config.toml
text_encoder_fused_qkv = false
text_encoder_positions = "learned"
steps = 7000
Rows from block 2 of the text encoder of a small contrastive audio-text model, named by matrix and row number. Rows with one number belong to one neuron. Each number is 128 + 32 x the weight over its row's rms, rounded and kept within 0 to 255. All counts start at 0. Numbers have three digits each.
Before each neuron's rows are labels from the 100 texts, of 14848, where the neuron reaches its highest value: "tokens" is the input token at the peak. Only what is clearly more common there than usual is listed. The data: synthesized solo parts of chorales (CocoChorales).
# fc1: MLP up (text_encoder.blocks.2.mlp.fc1.weight, 1536x384), inputs 0-127
# fc2: MLP down (text_encoder.blocks.2.mlp.fc2.weight, 384x1536, transposed), outputs 0-127

tokens: "double"
fc1.428:097205133116130049116127109127128130122089128128085145093143150126127126129108128127112089125170128129128130078122127134140140139128127128089123123128154092165129126128079118135119128143138147106255196158073129076141168127150157135128143077113131129142132110097128128130157123132232125126128128105130127129066137154128167166254143127128129144141129178178128155128124125124131088198129
fc2.428:095103127119192122129129200019129096111144131090127100078139124128130120128154130024128128129156145161093121108164127124127125138122118132128125126043110135153135127148049129124166121128135078194134129127135150130130093167133168129137151122142150108133158128172193102106135128132196134128127128120141106142125043129041156125214128137084159132152128128129082128127129129124148145123101

tokens: "saxophone"
fc1.440:167143122162129161154142110128122062116092152115164163071024113178139127116160142124130080100129127137115190120145140142091087123122181125125128124132142143115123114083124127187140147093095212128120115119062124168142132126130067125105128108082140108086121205105094077128136148125093221113121115131140144131128063097134138153130164082129127193133142069169125099107159036134100104131101
fc2.440:157136168099138103132160129167127119128126112171153057106126129198148112130111160124107162158126139112141104180005130129121144217064158121106128179127148068104112137151101117118163127125127108158121127136123097175128090129123122127128157112114067167170035128161127173140101126117127152153121137127091080076154128158132107126148128137133172068103100202130068161122089176125083162130053

tokens: "a"; "c"; "g"; "c4"
fc1.251:119123126131135190128130088126134127155127098163114111124126128048126149128098124160127127058141093196130208129128132131128113127127127127139097130137133139097128128145146127127203130121130123135128128100115128130047180129086128096077119108159122125133119130160202127129124128241171124127123131100126138133138151125128121139153132132092131138129129127141130128134127134141084120122127
fc2.251:155121129130134128116129127124128150152112125127134137142104125180112125134157137126133123126100117131140130131148108125138043124125127129135130130135104149128130133159070131137031129195129150020111128072142135127131138129121132117114105133044020128130132130135127127131131131137053142128063133130127144134128123128121181128106114167130125137168120127133120126127035000129166114114124

tokens: "saxophone"
fc1.227:127094130125129111129129134144150129129128113155075174070128131170108103128095106126125130148128129130122140128125168099045130127128129109102127127118126128128120152183105078123087127123127114172153128131129160060098129126100120128090128141104128192190129126129136127128129118129128065129145191179116134042157112128129184128084177128153126224128132103059127197132111062130126129129152
fc2.227:157116130127177136129187116083127086127128127128125123142125120084145059128144123105178092121125173143128127128098129136129129073127118067148105104128180131036130122128128093129155064133125102107164130127060128113222071095155094199131127140126141129055128129136128115176110108171051131163123132160210078128131116169126107134128110134181128128140129144140131147179145125128127145124048

tokens: "d4"; "g"; "c"; "c4"
fc1.627:120220128129124127121124132129126128128164130119124129062133123130117130129226129222113131125112128157130143106128169127090128126132159105129015142116000127179132135074177116141097176127129065095185128125128129133111130127131146157130130142136169174081179122035170127130125144132130131135128148121081072126158120140154131103127127083043100127098123127128128128111129127127118101068157
fc2.627:154181128128126136127142129127129165126042128126165152127129127193177128129129160127190128129106131140058129115147115129128128178131128130124129114147128125137128130036131127133097144027132102136127128179018128128130111111073127205124239121111108115126130083128132129181128146128128128128128091145126133070128163127127219127129128128128111163128123148127112195159128183127136163210130

tokens: "a"; "d4"; "b3"; "g"
fc1.356:123123140131115193128132156130127117094133211141130158143120132099147170144126143190147038133098131152218136129133122124117086116146158043097128131139237100150090128179171128133137110162126176108056130110100126177118124129213146088164153115116125124142135106189132119131146106133117128123103113126140113131071125099119057190131017144177155127146133146132095175120126111123222050146115
fc2.356:128116125186142164121128130133150128100119141126081135158206095127142042130131113146149131126133150102128131146117148150134113255117111109052142123102118135124122148144099103102184119155133128127133129177064128116217185103103140127131129124094132135147119110052097155181195143081173141098161176128091170128038147128090129144064117142127082095128128130128089138133140127153136122090131

tokens: "saxophone"
fc1.174:054128113137130128127114127130133111128168128126128127130055128129128071127127129111124064109128086128153117128220128129035128147117127119128127128128173128130129129127128131255128113126115171127093128125089127127128128128129066138125128131091129172055128126128129122128128129125131133128131128127097134129128129124128080128129129130127181154127127128192162122127195112129127127102126
fc2.174:120183119122130129164239129247024128132136162073128126088146125128124132130131125125102118125125201126127133143116121128130126130127127124127128128130132124116129132138129007153130131131127064116110125123128236122137129133124124133145132128127125099129127129127136134127139159116109128131129014181127126128136128109121126129132127128093097130144129131128098130143021145132126117134122

tokens: "oboe"
fc1.109:134124131226126102128166124137130133246128188130125095130128124128057127111179125116131116115189138023129128127119121139128129082112137127128126122129130144037128055117134123121135132122126106101133118178138128149063128126128126139156128136137129124065129138131126144130160133129153130126129116128124128149179128148148137119139128129109079132049194120128089136006127115106210129161085
fc2.109:142124132113204131122133121141125252127191050121129158129129195056071155127106135139157122132058238142127131129227022138213128143140126126131126124104126128129125128169129053135128083120139041118145177156127133128129119122112142117156105127168136156076141130126128128080126121129126137138130153134126126133172127126105128134123125127168128126128174131126123160142130129121147186124128

tokens: "c"; "a"; "d4"; "g"
fc1.322:156104129144156000139128130127207151115124125124130128140091179198126119074119140132123131091126120173123011129129117124128133130151122125071149140127167198162152113209126130083131126126132145132122120141127123155138126121082152224160123149086124178079140138141122109128090129089090116127123140128133127117129126128129152121148140144105135105124170142047082158135132130102165141185247
fc2.322:120129058126135110134174127087134133178211132134129128126084127131063120132125079129126164117083130079117127108128126188162094131127110128116127130122125152168130122127134130141023058143118122106137178163127125118242114124115141143050141131147152136243125123119123209133101152027135129073137146126132133115104126239156129059128113106109112147130049130206132076125130147136130129143149

tokens: "bassoon"
fc1.142:136117106165102112096126107122129127164115144145087130135154128118013128106130122165073122100110094132170152032135172129167128154131133156127144196137172126123068179137128074098127064130128162126135159180173201152132206108003118112114174115108092120131199133127122131127126129118194124177128090149125131120125141136112129124134117057129135187117196114100140179101125131111138106133210
fc2.142:120120103162161137128090164158108088120128129148166100221127061117124120144143187129127134057128104090102128127156127160112147100097127129129108128172126053140128131019097128106117105150131124169086114128182066091122099127131149130129066148108132071093110148128128146086125151111108103144088128127174135127192130121005128180114182129164123147129099180105127128127129173027210128130150

tokens: "g"; "b3"; "c5"; "c4"
fc1.106:137130080137115124111109125138123120147130107112088070168094126131116131129122130184121112093130126190129167135117141147099118129141185135115196117067180061067091156080142108127089193095121130186106182138130132123160144110171180125165059137121109132106085141123157118177096140131187175099116090082077215116125104064255143161135128126171175122127142066110129141088145165139094138176149
fc2.106:171122126103138150102147138130147154230108129074150130119167118145141180077086071088143163130150131030128128092166125129123164099092131137139103115126106131198135136150091187120125153105084119106135121138143039180100122122126147120145120071123113113142118160152120159091161071096128130121133053097116179081097129071130076142135196136155130128107146135150083102135149141109133106124110

tokens: "double"
fc1.739:160098146127123093048169080185125126124127058128168169128163127101135118126129126126046097101132130000128186128117145161139108129128169126135128133129123144184109128128118130098128121105153088125171131144150114112127128139128128093127135112127166129079143128123127128128182115167200137191129110135112128116123117120080170120062112126135128169127163116123132188147146141140191127176080
fc2.739:152130082128118105160128129022119127132129129125003097035100074129192124176127108158137164140131126224127108056093172129059173127127036118155128131111152128128128073135132121114128164131127101128109119130124128128126085066111130129161129132119172123120049132170135093128122117127129130054072133124128165129165135150134140082128094124128130040136137114144105128128098060129192120135155

tokens: "trumpet"
fc1.134:210175055134117138096064136093125143130133120127082082103119046144096075116172128154127086117074147132177125165000164183118134070153153109173062123160128157129118128129153107102111095137152138147157049135180148075121120124154115131122125162217111142148140099148128120121138143182130123142129018072130104154127127164100141146127128136120132111069131075127194117110113121170123126124063
fc2.134:163128031120115114121115127137124081095113138157128120165123119121129136085154095096129120133128116120206187158171176134184145127170132077167131090119148120157136104123102152143126125133131137107130132104146127152129130172153111147117160175138090154193151149144148117095140169104202176124065115134112121118150123136126186120097091138098192169114128107129176120153166068154135186140198

tokens: "bassoon"
fc1.235:130114124041131116062228147098129103136099131164096132096173129127130140128127148113022160079129135110133129070129025153125069125127126130179128129128112117218128134135131138090145129111094105100087187178127154124245101113129127124133198105122134135166132197125148133104145128106126125136129137128131134131139130125133141132162143129127131126136147131131133213124129126134126129196133
fc2.235:138121124116242132138125118127131194128127112124114081127130114130110149134132143131159129065085128191127180131179124168135133166127143129155055138126163127128193125123130128109129136171134126086171129125160130128145125138089123151108128119163067111121082128141114083149132112051065140131116136133129125112134146079121101121127176064124130127127122134139128075053125087132191145185136

tokens: "d4"; "c"; "f4"; "c4"
fc1.490:107077137039167069126121130128168127127099141131129108127128117129255117117094128104149111135104130147112213126128161127128123079152171031100136162179144131167146102127122131128093075128210129127134139135120128132101126128117127227145134084151110114109128094122142125132122071129062129142081123088141116130236130203141128124061113073133126113178187131122042122122146126111156129079185
fc2.490:138125122105118152121131105105118131121123095129194171143137145123140137128082127123108211122190145171131038065130122134093142177130127125149137095133065132131130197181129060130154114127126140122128150118127117138130175069126166124119197167156207129116135101098054129119112135115149124116139131119178162100127122123127147151125130125130134101114130095094131190134153149144120086126144

tokens: "d4"; "g"; "f"; "f4"
fc1.261:117128088234129108128116114124137127143132131164040127168144129180095127109129166142124122125115200136072102161131172144125131187129118169124109122151034128127102142124157126126123195075120132129131172106063148129192189129180147115096179136190112164112170161136091129114215127107124140130129131135109126152154130065131128129046134092055123130153102130177192121128172096128237118091143
fc2.261:134166103131128124101139080149113120151132134128128169128124121141139207182129126138053127113087116101179163164098079131129167107058127155103112146171117109117111117028115107125126048129120144124126095156137127073130130147125107030123178128077124130133126127144108088120088106130184137110116133091127126127076127186083136137132104183141162077168128134168099128134134102096160181128085

tokens: "bassoon"
fc1.95:148128028126071115121062124058122101237128122127187136126102131120130120124130123122127147135130110076134128130116126157130159120192119132168126130129120133213052075219142127154125133141100139076144125173141121140124110126125115179125175128050131124128122035094114140128122131127131093039165126142041131132206120173079130138081125133126128133114132143129135121110135153155069160124172
fc2.95:135064114142128126056130141110165164125157123119153150126094164095095145107124128131126127122132127124230181146129127140160130255244129129133126155121130129129088117127128128196114127137112151133122119210139096128107123131138088134122169213088065127129139141128122091130126121024134140106125156125128089105134116122074128127139144071128131126129128074126128143070132125204184117121131

tokens: "double"
fc1.639:113073255097129190132147125143131114102128127134133125132126129163132116112131125155094118129128121086134136116126156139130176134148192127042109166126140080113070138114135122137209127062117160133145125118126179131150057132144116085130122125125138111123128116131177127130068156114095074129126127130131073124125124096081164125130124138182145087137120124071255121136126192151166159137184
fc2.639:145123000104136121221111131129131127122073127127135134178126131183095130094117130095095135119128128094137131128123156117118118128120120120108125123141182112109134128136194104127137110130130162126175130120128134137133200129138136206149093223130132195093122161000129132130120133082113123136131116190157139159124126123132102164129161168127231179129186121116160136133170169122095129183125

tokens: "clarinet"
fc1.448:163077130129103073129127050132137133121117133142158138129128104125111131132127123152108129111155128127084155111132165153173105146149133129129150096133074131126115129116122132127151126130141133137118128131127069091128061150050109103200128127142136131122136124129127111126109138156135139122180157127116095113255103090086189122137083128102155130144144128136069129155128051144115118153128
fc2.448:132130127194157163194129125132118131219127122129166134146129055135128156201129100114080097139129055128105129213151119081178134135087125126123124156132109080118141073129135140133213109108135116126116102089098125132111186111136255099113034119127118122131119129127133145124125193122177132137124101166133174128098077038084111132169088063129137130128138173179128119135108131169129117131173

tokens: "d4"; "g"; "d"; "e4"
fc1.449:153135100091101118100101099159126128173144087127083110139113102142058087129127153149060130090148128084114165146116147126132140075130129120177127131071124116111102119155133103189112148085127152103124096133156141088129083124195142142109090127193125130097155065097125173149118092112171087114140100072139210118132113118134117169125150166128154109090124118130114122129098153181159108131194
fc2.449:121118023145085135122127163111130102115173155134086124129050142157129114157205069119122141122140166163139121134151125187078110082144154090152143151128166114104167231138132108093104095152145108109145120092139128141172201128195221130073084124134127116069135138131093058173116158134181108110121124120065127148137103122134124133174116106100166126137143078068113119102136135171120126138101

tokens: "oboe"
fc1.158:134142165152136104129128155119121110160109089111075111085149158097082145127128150133149106143108114127108191176115146132159133111139096090137219152125155146133155124119112138127098169144131120113147131126198087137130185111132140114121134131189126155058126135191148161103137112112148151128130134127117116077131104128147096220126118202126128126159197124164108139126129126060116127125135
fc2.158:136123183173109152118116173122123099112117195156127156132117138227151204162114144120115195138122121114151121105111122126135105133076139124166117152103152181128124129140129111135149147127134127133116181109113149114091124126128143085172170131080126132119133196148127119145070129129085132123118120081142118133070141127124147129094099125144075051158125130198129129107137158182076184143131

tokens: "trumpet"
fc1.282:137122105117130148183179124115125134133127128175129089119130128121055135128128129131126066204127093151149160129129144110120124029137167089127141136122163124059131130146132108126154140118165124137178167132062128131122146105150113134130131136128086126166120138128127130121154100128128131160168063024112206131145137131172128127138106211131207124204140128081148129150128129109126128128137
fc2.282:163120082107142135128127085108135106108106197125191122128164119132154135116123108125140189123136158117124129068123164146200141121126162097132118127063126129149116053128167083088044129129127149126105105134125132128135135129158096129103131131131122139131210157118201128139129115114056127150161057123159132128085170095124068133121063139127128099138146135149130122097150000199146125218065

tokens: "horn"
fc1.721:134130047130149134126068117125189120149110115121119126224146108116112143095226179105116129119181133129135127116131144116089127097113145131152122031131122168134167136135132121123125124145080132125118125129102075124114129139125116131098127095144127131130126255106074127126138125128134142111113104147130115123142111128113118127121248171093135123220149170118095171097127146143132056144125
fc2.721:142131067142155112111215128128126127132137126124127128132194162227098128124136162047068160123157122251186130186128156127110108075157117105129152128126131135152157122192152255153136129135133131131117131132129082197047127132138129202164127116138129137154133122116128107128071141107137114192129126183159121104134130121124128125096129126121116117123141126147130143126125166128190128021178

tokens: "trombone"
fc1.172:124111139091130105170146120094122133128127226180126136127126128136171132124078008131123119125042116127129137100104178124127208169138180127129124235118176099106089130125144125128129124103124138127093012166129132196059114128053151139089062144136206142108109127179123138132125119116126198128130130142133123114161121128115116079158120189078119154245114119126142125188111040140133146125255
fc2.172:137129127124108086129138086131134073130135127131112147165135108190157161127122122126147118118133121122054132125255036161000126108078110108118150149195140126082080125138106121146051131129110173107122209101168126128133145117135048152131121143127088118151074158144100142134145148141123042115144142136133142117138146128130090189122135136145119057130204069069106125120132122109159130128119

tokens: "g"; "a3"; "c5"; "a4"
fc1.695:129125128127132100128155128124048078129127086191069129104161128155128129127120130129122198127219128093054127103128129133108126115183069129069117120117102162128188127130128127127021153104114132127190184152150119128129123125127137144126129126127157101124129124154245157122124194088129136078127128129135126100112124129135215109075167065129121170105128126131127123127061128155126201154237
fc2.695:116100169190127211092054056128133126145127129133194157126127136127126121172128096076144127125192130204061107117126125098127142133139128054125174130128072136127127093128127157132128125117124129158139128133128128022173127136128137128123163128131052138181122160129129125178129130164109128144124182133128127096120123126130129127169142131106176148129165012141169128165131140169011191129195

tokens: "bassoon"; "a5"; "g"; "g5"
fc1.55:150124126131133129129126127128128128109181130179128123100078128128088128118055135129054158127132085142131129128129159122129188117172129126063176127126129159128021108139127131136079122128124129131129021133128128129128128128189138129127094127128084127126081115128168129143129133129125128128129128129128047126126128128127125085129130203129128128129128131129255146084129125181140129128255
fc2.55:017128132128128120180195151130125132096025126134127130128079108128122127128128129128128140128131127129128128140132126164178127118130130130128127131129128044154126000129162168132129128127128127209123128162114146128133133128127125128122128129126125129125128128127129126129133128000137221128127128126131128128224128129130117096123179129119126127169142133171108136128045233129125127129137

tokens: "bassoon"
fc1.746:133084097121093130123134148054176119139127114123168122146078141125127030128178066145144145129111123037192137088136201129134138159217141128123084152109143163154104203242146127093130127129123132104127122233139164146127127139130071130129128121121138083091140124090138104154129153131123125126104146128125124204142125127137216129063129074123109145136153139094124135049100156116138125141200
fc2.746:156170125137129087126092142101189121189130143181142135127129136094125146052068099134126222244128091130129151151143131128130131209138162151125096126166130125189068128131106117129129126158145136128145129140152101117078122141128130128127149180036142037126151204128209133153085182129131112076116182148127108118106127088126143130129146115131126211081117127068127127109129100102130139109176

tokens: "e4"; "c4"; "c"; "e5"
fc1.608:072211130162136127023156142128119095122127131128121176134099151150116115128149108129128132116128126103126104136131203132128126129187117128111127146057097130113131130138072121128119111108165132035170151076129128119132139038110137127121130114131129021071130137126144142124138140128181181126128232129126227080159117128149128121136065173128113191117127125103133124045128129125102119202191
fc2.608:113128066139084129136123146141128116134122128120180067124149140123127150129125035129129120198159118123077131072114129151138127130125129240166111075137185098142038131131121151127128150142113129115129139106154129130126126130118055139125133120128143078101174127156031075038151137138170078135132128111128186149172136200130129130130157137139097133125130220114120129255168135230154128127126

tokens: "c"; "a"; "d4"; "a4"
fc1.416:145070168145134255135126128129121119179166131133127119036126135122122128130110116141143145129077124089073129124161142105131146098131158129014118146126092120128127129122115033118156125120132134141121127136140132125080130141122126169128130155129089188151157133133111116091065190128221121129131132087116126155137132126217129007082129150128128115200136128126002143192178128130126123125171
fc2.416:135175130126217130173108111148109214127125125091135127167129129127128179110118110136130129135131120098125123127185164244125129126072133127137182123124132121135120174137114139127097119121059122129139128123127128149114166064081128142136147167129152126128107158136130125117123159106142110106131121131129132117120129129104179128143127122130126123129124132126129130128130094127119120129158

tokens: "d4"; "b3"; "b4"
fc1.247:173143128111099116154128129133127100128110127114123106121115152186143131122116111125142125118163133129040117125144255124125128124210126055116161161138094094137120136130136177148089107127072195096128132074127127106045157130121136134102126132123126148109128124108156128131124127131130107129077126079121132120131136128150128131120116133142076111176118125134074162129157114128121136169085
fc2.247:086129129161128096154108120219148127213133129117132123148151143100178128133161185125105193121110129113088130072134086107129134043129128183192126093130081155097128159130108076128137125125073100140137129155127048211132122166061100112146128035137180128125127128098134186147178089198096127108162127205157126161103114204129138167130095122161129129129139162130119179128143127108165123173123

tokens: "d4"; "d"; "f"; "a4"
fc1.324:068148082142119094119106138150122126131129137147112149093146068135169239106124080115124128180144127127161122087123074131101018123131127139171166150107166127139117111129110098149099129059110134129131142132164128146121148201102129133131194140128106129230140133126102121127132113121149167148146132136098127166132115155127138128145128167110122127134179118011127156122129106126210090149087
fc2.324:131116119170066119141123126125208111161158133031117115086112124096122138130066128128126188129140088126129156144142121169155126076144080124204130127125128133172112127064100148115126124200074130126123148154148143114136147128119129036116100169127089122146137109130127094128131082133095138125136139006145133128158109161129137118115128117129150112134119135132134117128128088132129095061129

tokens: "c"; "a"; "b3"; "d5"
fc1.664:158136112127121129133135092060097134255091128152245124134139127125131126131144129141116132114133173143128126128128134126128087128119138128199125072077132134145132128121138128105132157128122140139164118126128126163126139129126122111227138106135117145128147209145121122102147125201141122128125113161111128125128215128126133124121110134123127077132117125159126124127127068138097112087180
fc2.664:132127118126120113129129115136166137139234121169120126130129124126158127133126164128132119153111126144063129127123035126130129133128128131127210090123127138124130119158166130174130000108130130145128227055133129119129144147122126127116036113080131106130127126087132117135096122141140121038137127210117099179146097110150118072129140068111134129118140129127124041123124128129188121126255

tokens: "trumpet"
fc1.751:129130097137092097161127128098141130129173113121143101133135194120132127124145084153091141114089138128119138126137125130128119092122127120122126095186154128132117052126112129213084134134043149075128063128152237133154120139098129126152125122137129130129142127134111084128243134154087186112130137130206167131126142149130131021181151183160132072153158127132109143118255087113124127148135
fc2.751:155147146089113126155128096114132110131126125141105144112125128155062128168129106079165173137127144127130068127162132129129199133128126126128207125145125170131133157147134134132178000117209125156154130054136112109097101157169107113154128128126135101124163104040149111131162121127176111118009158150160124107095129108188161083096120160124128128132134112110120124127103134086129128088149

tokens: "trumpet"
fc1.300:146164092171115104130130142056113138114073121139101107144109137133086165125093111146123255154121124117188177116008103151148126104189214127135106129138127102105134131120126038203132129091097108143154152120144120102116127255121127157170135151119146152099131126194166114107118122115069151123151124115165075118193207127087133133108103128125134132134150201127131138131125130138106114126182
fc2.300:123135156148116143176123126141129138127111135129129063109133112102143127126127119181122128129134124120170127027166182135047097103107133131193115138123110164118128129112143133170058126131080185144101106134179135151114127133137123156152140123085128152157071130121131158103109042129201139118122129156052124125123125134118116104133127143123127186130134126160182133132122051086145104102131

tokens: "trombone"
fc1.50:132146122091138120151148026119077128108130126134120096150126158157194128128121132073130083095143062120152216123161128148125120047123185133125142161127180101125141126134092103056069128082105116131115179135163109169122119132081177111139134045126161109132073115126129137136140223125080101123116119103147090136149132128188131124148160137134143139129129169082131147061157133082124126093131
fc2.50:107124134130126111076122119136105146114128110131080183149126190130107155125190088206128094074113198132129130130100117142061128129098131096143149140127126071148208137170078134141127123118130081147181130109130105099130101178128158112101119135214127128102149146129128125108116187128175121121123076109082136117144089126174119135127095151087142124131073078121139111160148098181124121031091

tokens: "saxophone"
fc1.169:137121087154124191117102117130028034130128133130100177093071188073130130114143124159110102131133195130125171079133192179143127096116126126128117124125140129063141137152130155153114127131130119119141127158128192170125153141173118113127143097127168080068122112132125133128129138124183148196129042160096159129102141127125127130142074106131095145130182133138150082127204049132126132137111
fc2.169:123125118160090126129132217082190124171114160148165070093065102129072110126121166078115150130066107121132098111039138123135076112142133099133160128134148166125104143139191165119131147087198070162071140128130161143166135099115174131138161122113106174120108116123127129156197128039165136138103132113140202131162085130172134123091121112135125134191072140117087129126069142151119153126134

tokens: "horn"
fc1.160:118183069131142100125074116102162128128102120128143154112161102172201130127128149130122134166127128153128144130132128127046129090228162106130128115154131129129176243077171101132129185138128130122129081130149127132131080128132158139128119120109059118196111205133127119128101149124127132113156076130099138140128127149170169131128134123102135138121129131124157127077098128127129149116124
fc2.160:140083105086060128138128112119118104129186101127127059089191139130186158164113121081107128129120127073108133191127084128126173113191127146120128120081159156067086124128097128089121127126130132114174034133131117124141128143075117126129205144127035085153143117049104171106127129090119145134128122195183177134138114128127156127130132129130157052129133144107094128114132158158130086079140

tokens: "clarinet"
fc1.539:125069111172148123115255132164132087173187128126128102106087035073105098185140109153143131126159128125122179119142126084127104127122141166128129109132140101152136124135111111106127082113123126079121167152062120082139124172080167130141041136132073082134213108131129129128129168136145127127151120161127155124153124112127123127152122127123127127138132130150119130118151053120121078149147
fc2.539:131144100083120145149077104110104142128151138119128129100146065118104092133161133127162137146125111127124055128114111135129128108125126110215127128136134124121119127127068158195127092128077174168142067137156116126069091153191127189121105177138133119170125242134111104099113124094163229140145132136127145133098155130117094122128141126141101176129134110186094207119194027136100123140116

tokens: "trumpet"
fc1.177:134163127133130112208062180105140112106166103194131128113125116189086111087127051103135119130163072130140156177137169118132139080123137105050154168128234114134103112137100122136119067152122120150143083127167148129076113144119089131128125104137129088172129081124200135125169113119135160079120064130162125140183106119162166169098134125089137137119138141133140194144143127108105120033109
fc2.177:156157130110064086149114123074159066098136080149132116175119068174139139126110035110083052098142147096114138112156114134234115099058184122131128143135138109111233147135140142146113128144126122158214154122159131091120096135135113116130122128175145119115142113145101131102130180130147146095065116135196156124135127136121170123094089079118117140142175155123150204127126151117129137084154

tokens: "bassoon"
fc1.281:170065140138063123113114130164083150131128141099222165113131135128093158034118127148071132133155112159184145131167127158143128142091148132174148208156147126131111103134091104091138124175111112160130082203191131107099133135099122047174179120071104126132168077131189125194127154104129055062152128154156119124129164112121124137141186127128129133116072075050160175105127146128141124136132
fc2.281:128170191122177122146132207157135122148186120127120198130088127133153134181139182131126150120151124141142174100127124130046235123117106133129120153136133108136083128083141150079097124131188094096193095153109119069005128156129129086130136129066151104118137152151142130146116129129145141130089131086108198138099121128118154136126132110130136169134110072117112085098139126158073141125126

tokens: "c"; "a4"; "c5"; "c4"
fc1.558:123145120136127124153130128056120109149130057094142127136073168158148093123120129121187047105132115154167108132105111092126099128117121163167210161141116133125135119109126159092130128106088131062124156122137142126201133081171102131134133129075130139103120141118079119133114147095111207091150115121123165070000132171099147141155150135118124164152034125063136094036170113118088191099144
fc2.558:116125106107116097126108172191101130142072126121132118145104163126147138080119069179075123175075183182129089119202159138113156088170035072122128106153120128124174127133148104163130146142151143160170139141151123127094101138197037149124114125143087181071122146148190140112097130130176119150072102116075146154137167149127130107121115122136135100125161125129086129226149147080143089184097

tokens: "saxophone"
fc1.163:119127091131111127128127096122123125058060165135127112074105136116129055126129096129130119128128195128072127050216128124126128121114134128160128126128179129133129057128125127135127144126128096093128129128121130137129129127150110129129134126093130199128128126076130116127129201126128109181128127127127090154131129112128201135128132128216179129136132128126129136055129130065128128128126
fc2.163:119112162127128118131215128137125116128051119109129121157233127130065134124133135072119238118119030133128200255124129161097158135126126135126126131070132116126117126100126101126154125131093132173129127126143116097132076124130135127136106127129126128118133107125046125166127134114064128140124088123136113127217129125130123132126132132179126114156128129115128222159128139136125101145130

tokens: "e4"; "c4"; "d"; "b3"
fc1.93:127031105100126133129128223154149154131128127185142131128117125127128026127090105131139127129182076134118144126129128130059128119243146128147081116093138123103096128112109104255200184126121118152142202025095152128136147098126111128158129000130131131130060107151139133129125120125115129127129121071157130131106131130128122159111165136044132082118221124129107128120125126176128129130130
fc2.93:115125131120130137178136184036188125132120094052126131126174206188180128134081102125131151130134250119131083133119128142147128132201124153073131129130094095134121130142098114084129089146138098034163129133114129104089084170131096107136101128102128129176237129121128071128154088149134104124196179153092129118134118128128170126091121125130131185133131071139113133146125185024072100104104

tokens: "trumpet"
fc1.729:175130128127144148216136126127126119117215129131126063178133117131116149139125082216130147159146123127127147131075159132230131098127207082169117118105163115075132119129145092172136126117129182173129099106159133115114132114095082112127130185128072124143129127121133076154166112135118087131019033094155118146154137101109133126097124147151149137118127145073136128119155129120085170144142
fc2.729:180132000053123121100123115049129168096186111144098085135135098120157129097125089134159152183122137142144106096157129139107099143127126136130130084088127133122086123124148146129130129131129112111114123164115253148119058153129193166085117110168150142139088113124128109138120117044121179161129103149198170127110130134140083113133123128187107124134151157140177128120145134141078115161135

tokens: "double"
fc1.113:129136237135123148127057157140138139042057127123125131066123138105127126129139130134128137114102138113114123112138123146125128105145122127113143133132131146127131129131124045115130128119114133160075124119140138118131131125113242132138167135125056148118137139130104128139125139130228100128130119129173139110124134118124108121131128115110153128154033130153132126130124134115193112202127
fc2.113:189123124123132230094165130123129122128161064144127153125057085161117131130126127134174057126130137129118154099146125135130175128152120089178185171162126128255128128108132128212125211153145086156122140076125122122039114009141127120216096130130136126122115137108129122128067106104130128101119076131126128177125146135114128133135098102114134158121131072171128107132128127207143112125228

tokens: "bassoon"
fc1.70:129146168070124089139128132127128130132128128125128121128110129157116134123127145080128128114138126128130130119096052112061128125129128127135129129166131124137110124160177147201128109141152141125144000131148144129130182129136114126218107124129129041158130039052128127120163123167129127128128125128097141084152131130126106135149128126187107128130152128109106184096130128152102033096132
fc2.70:090039087204128196128106127137121121092128153126108130131127127106128165144148132129130148127128179080104129165129171129113128103192096087177130128166130107147129127161100129186135150003060142111118163128124130145129128224188054147156116082064143143126124129128113132129128112122123117128144158128114113125096126130114107202061166126168136128128126130142148136129245130124147127203128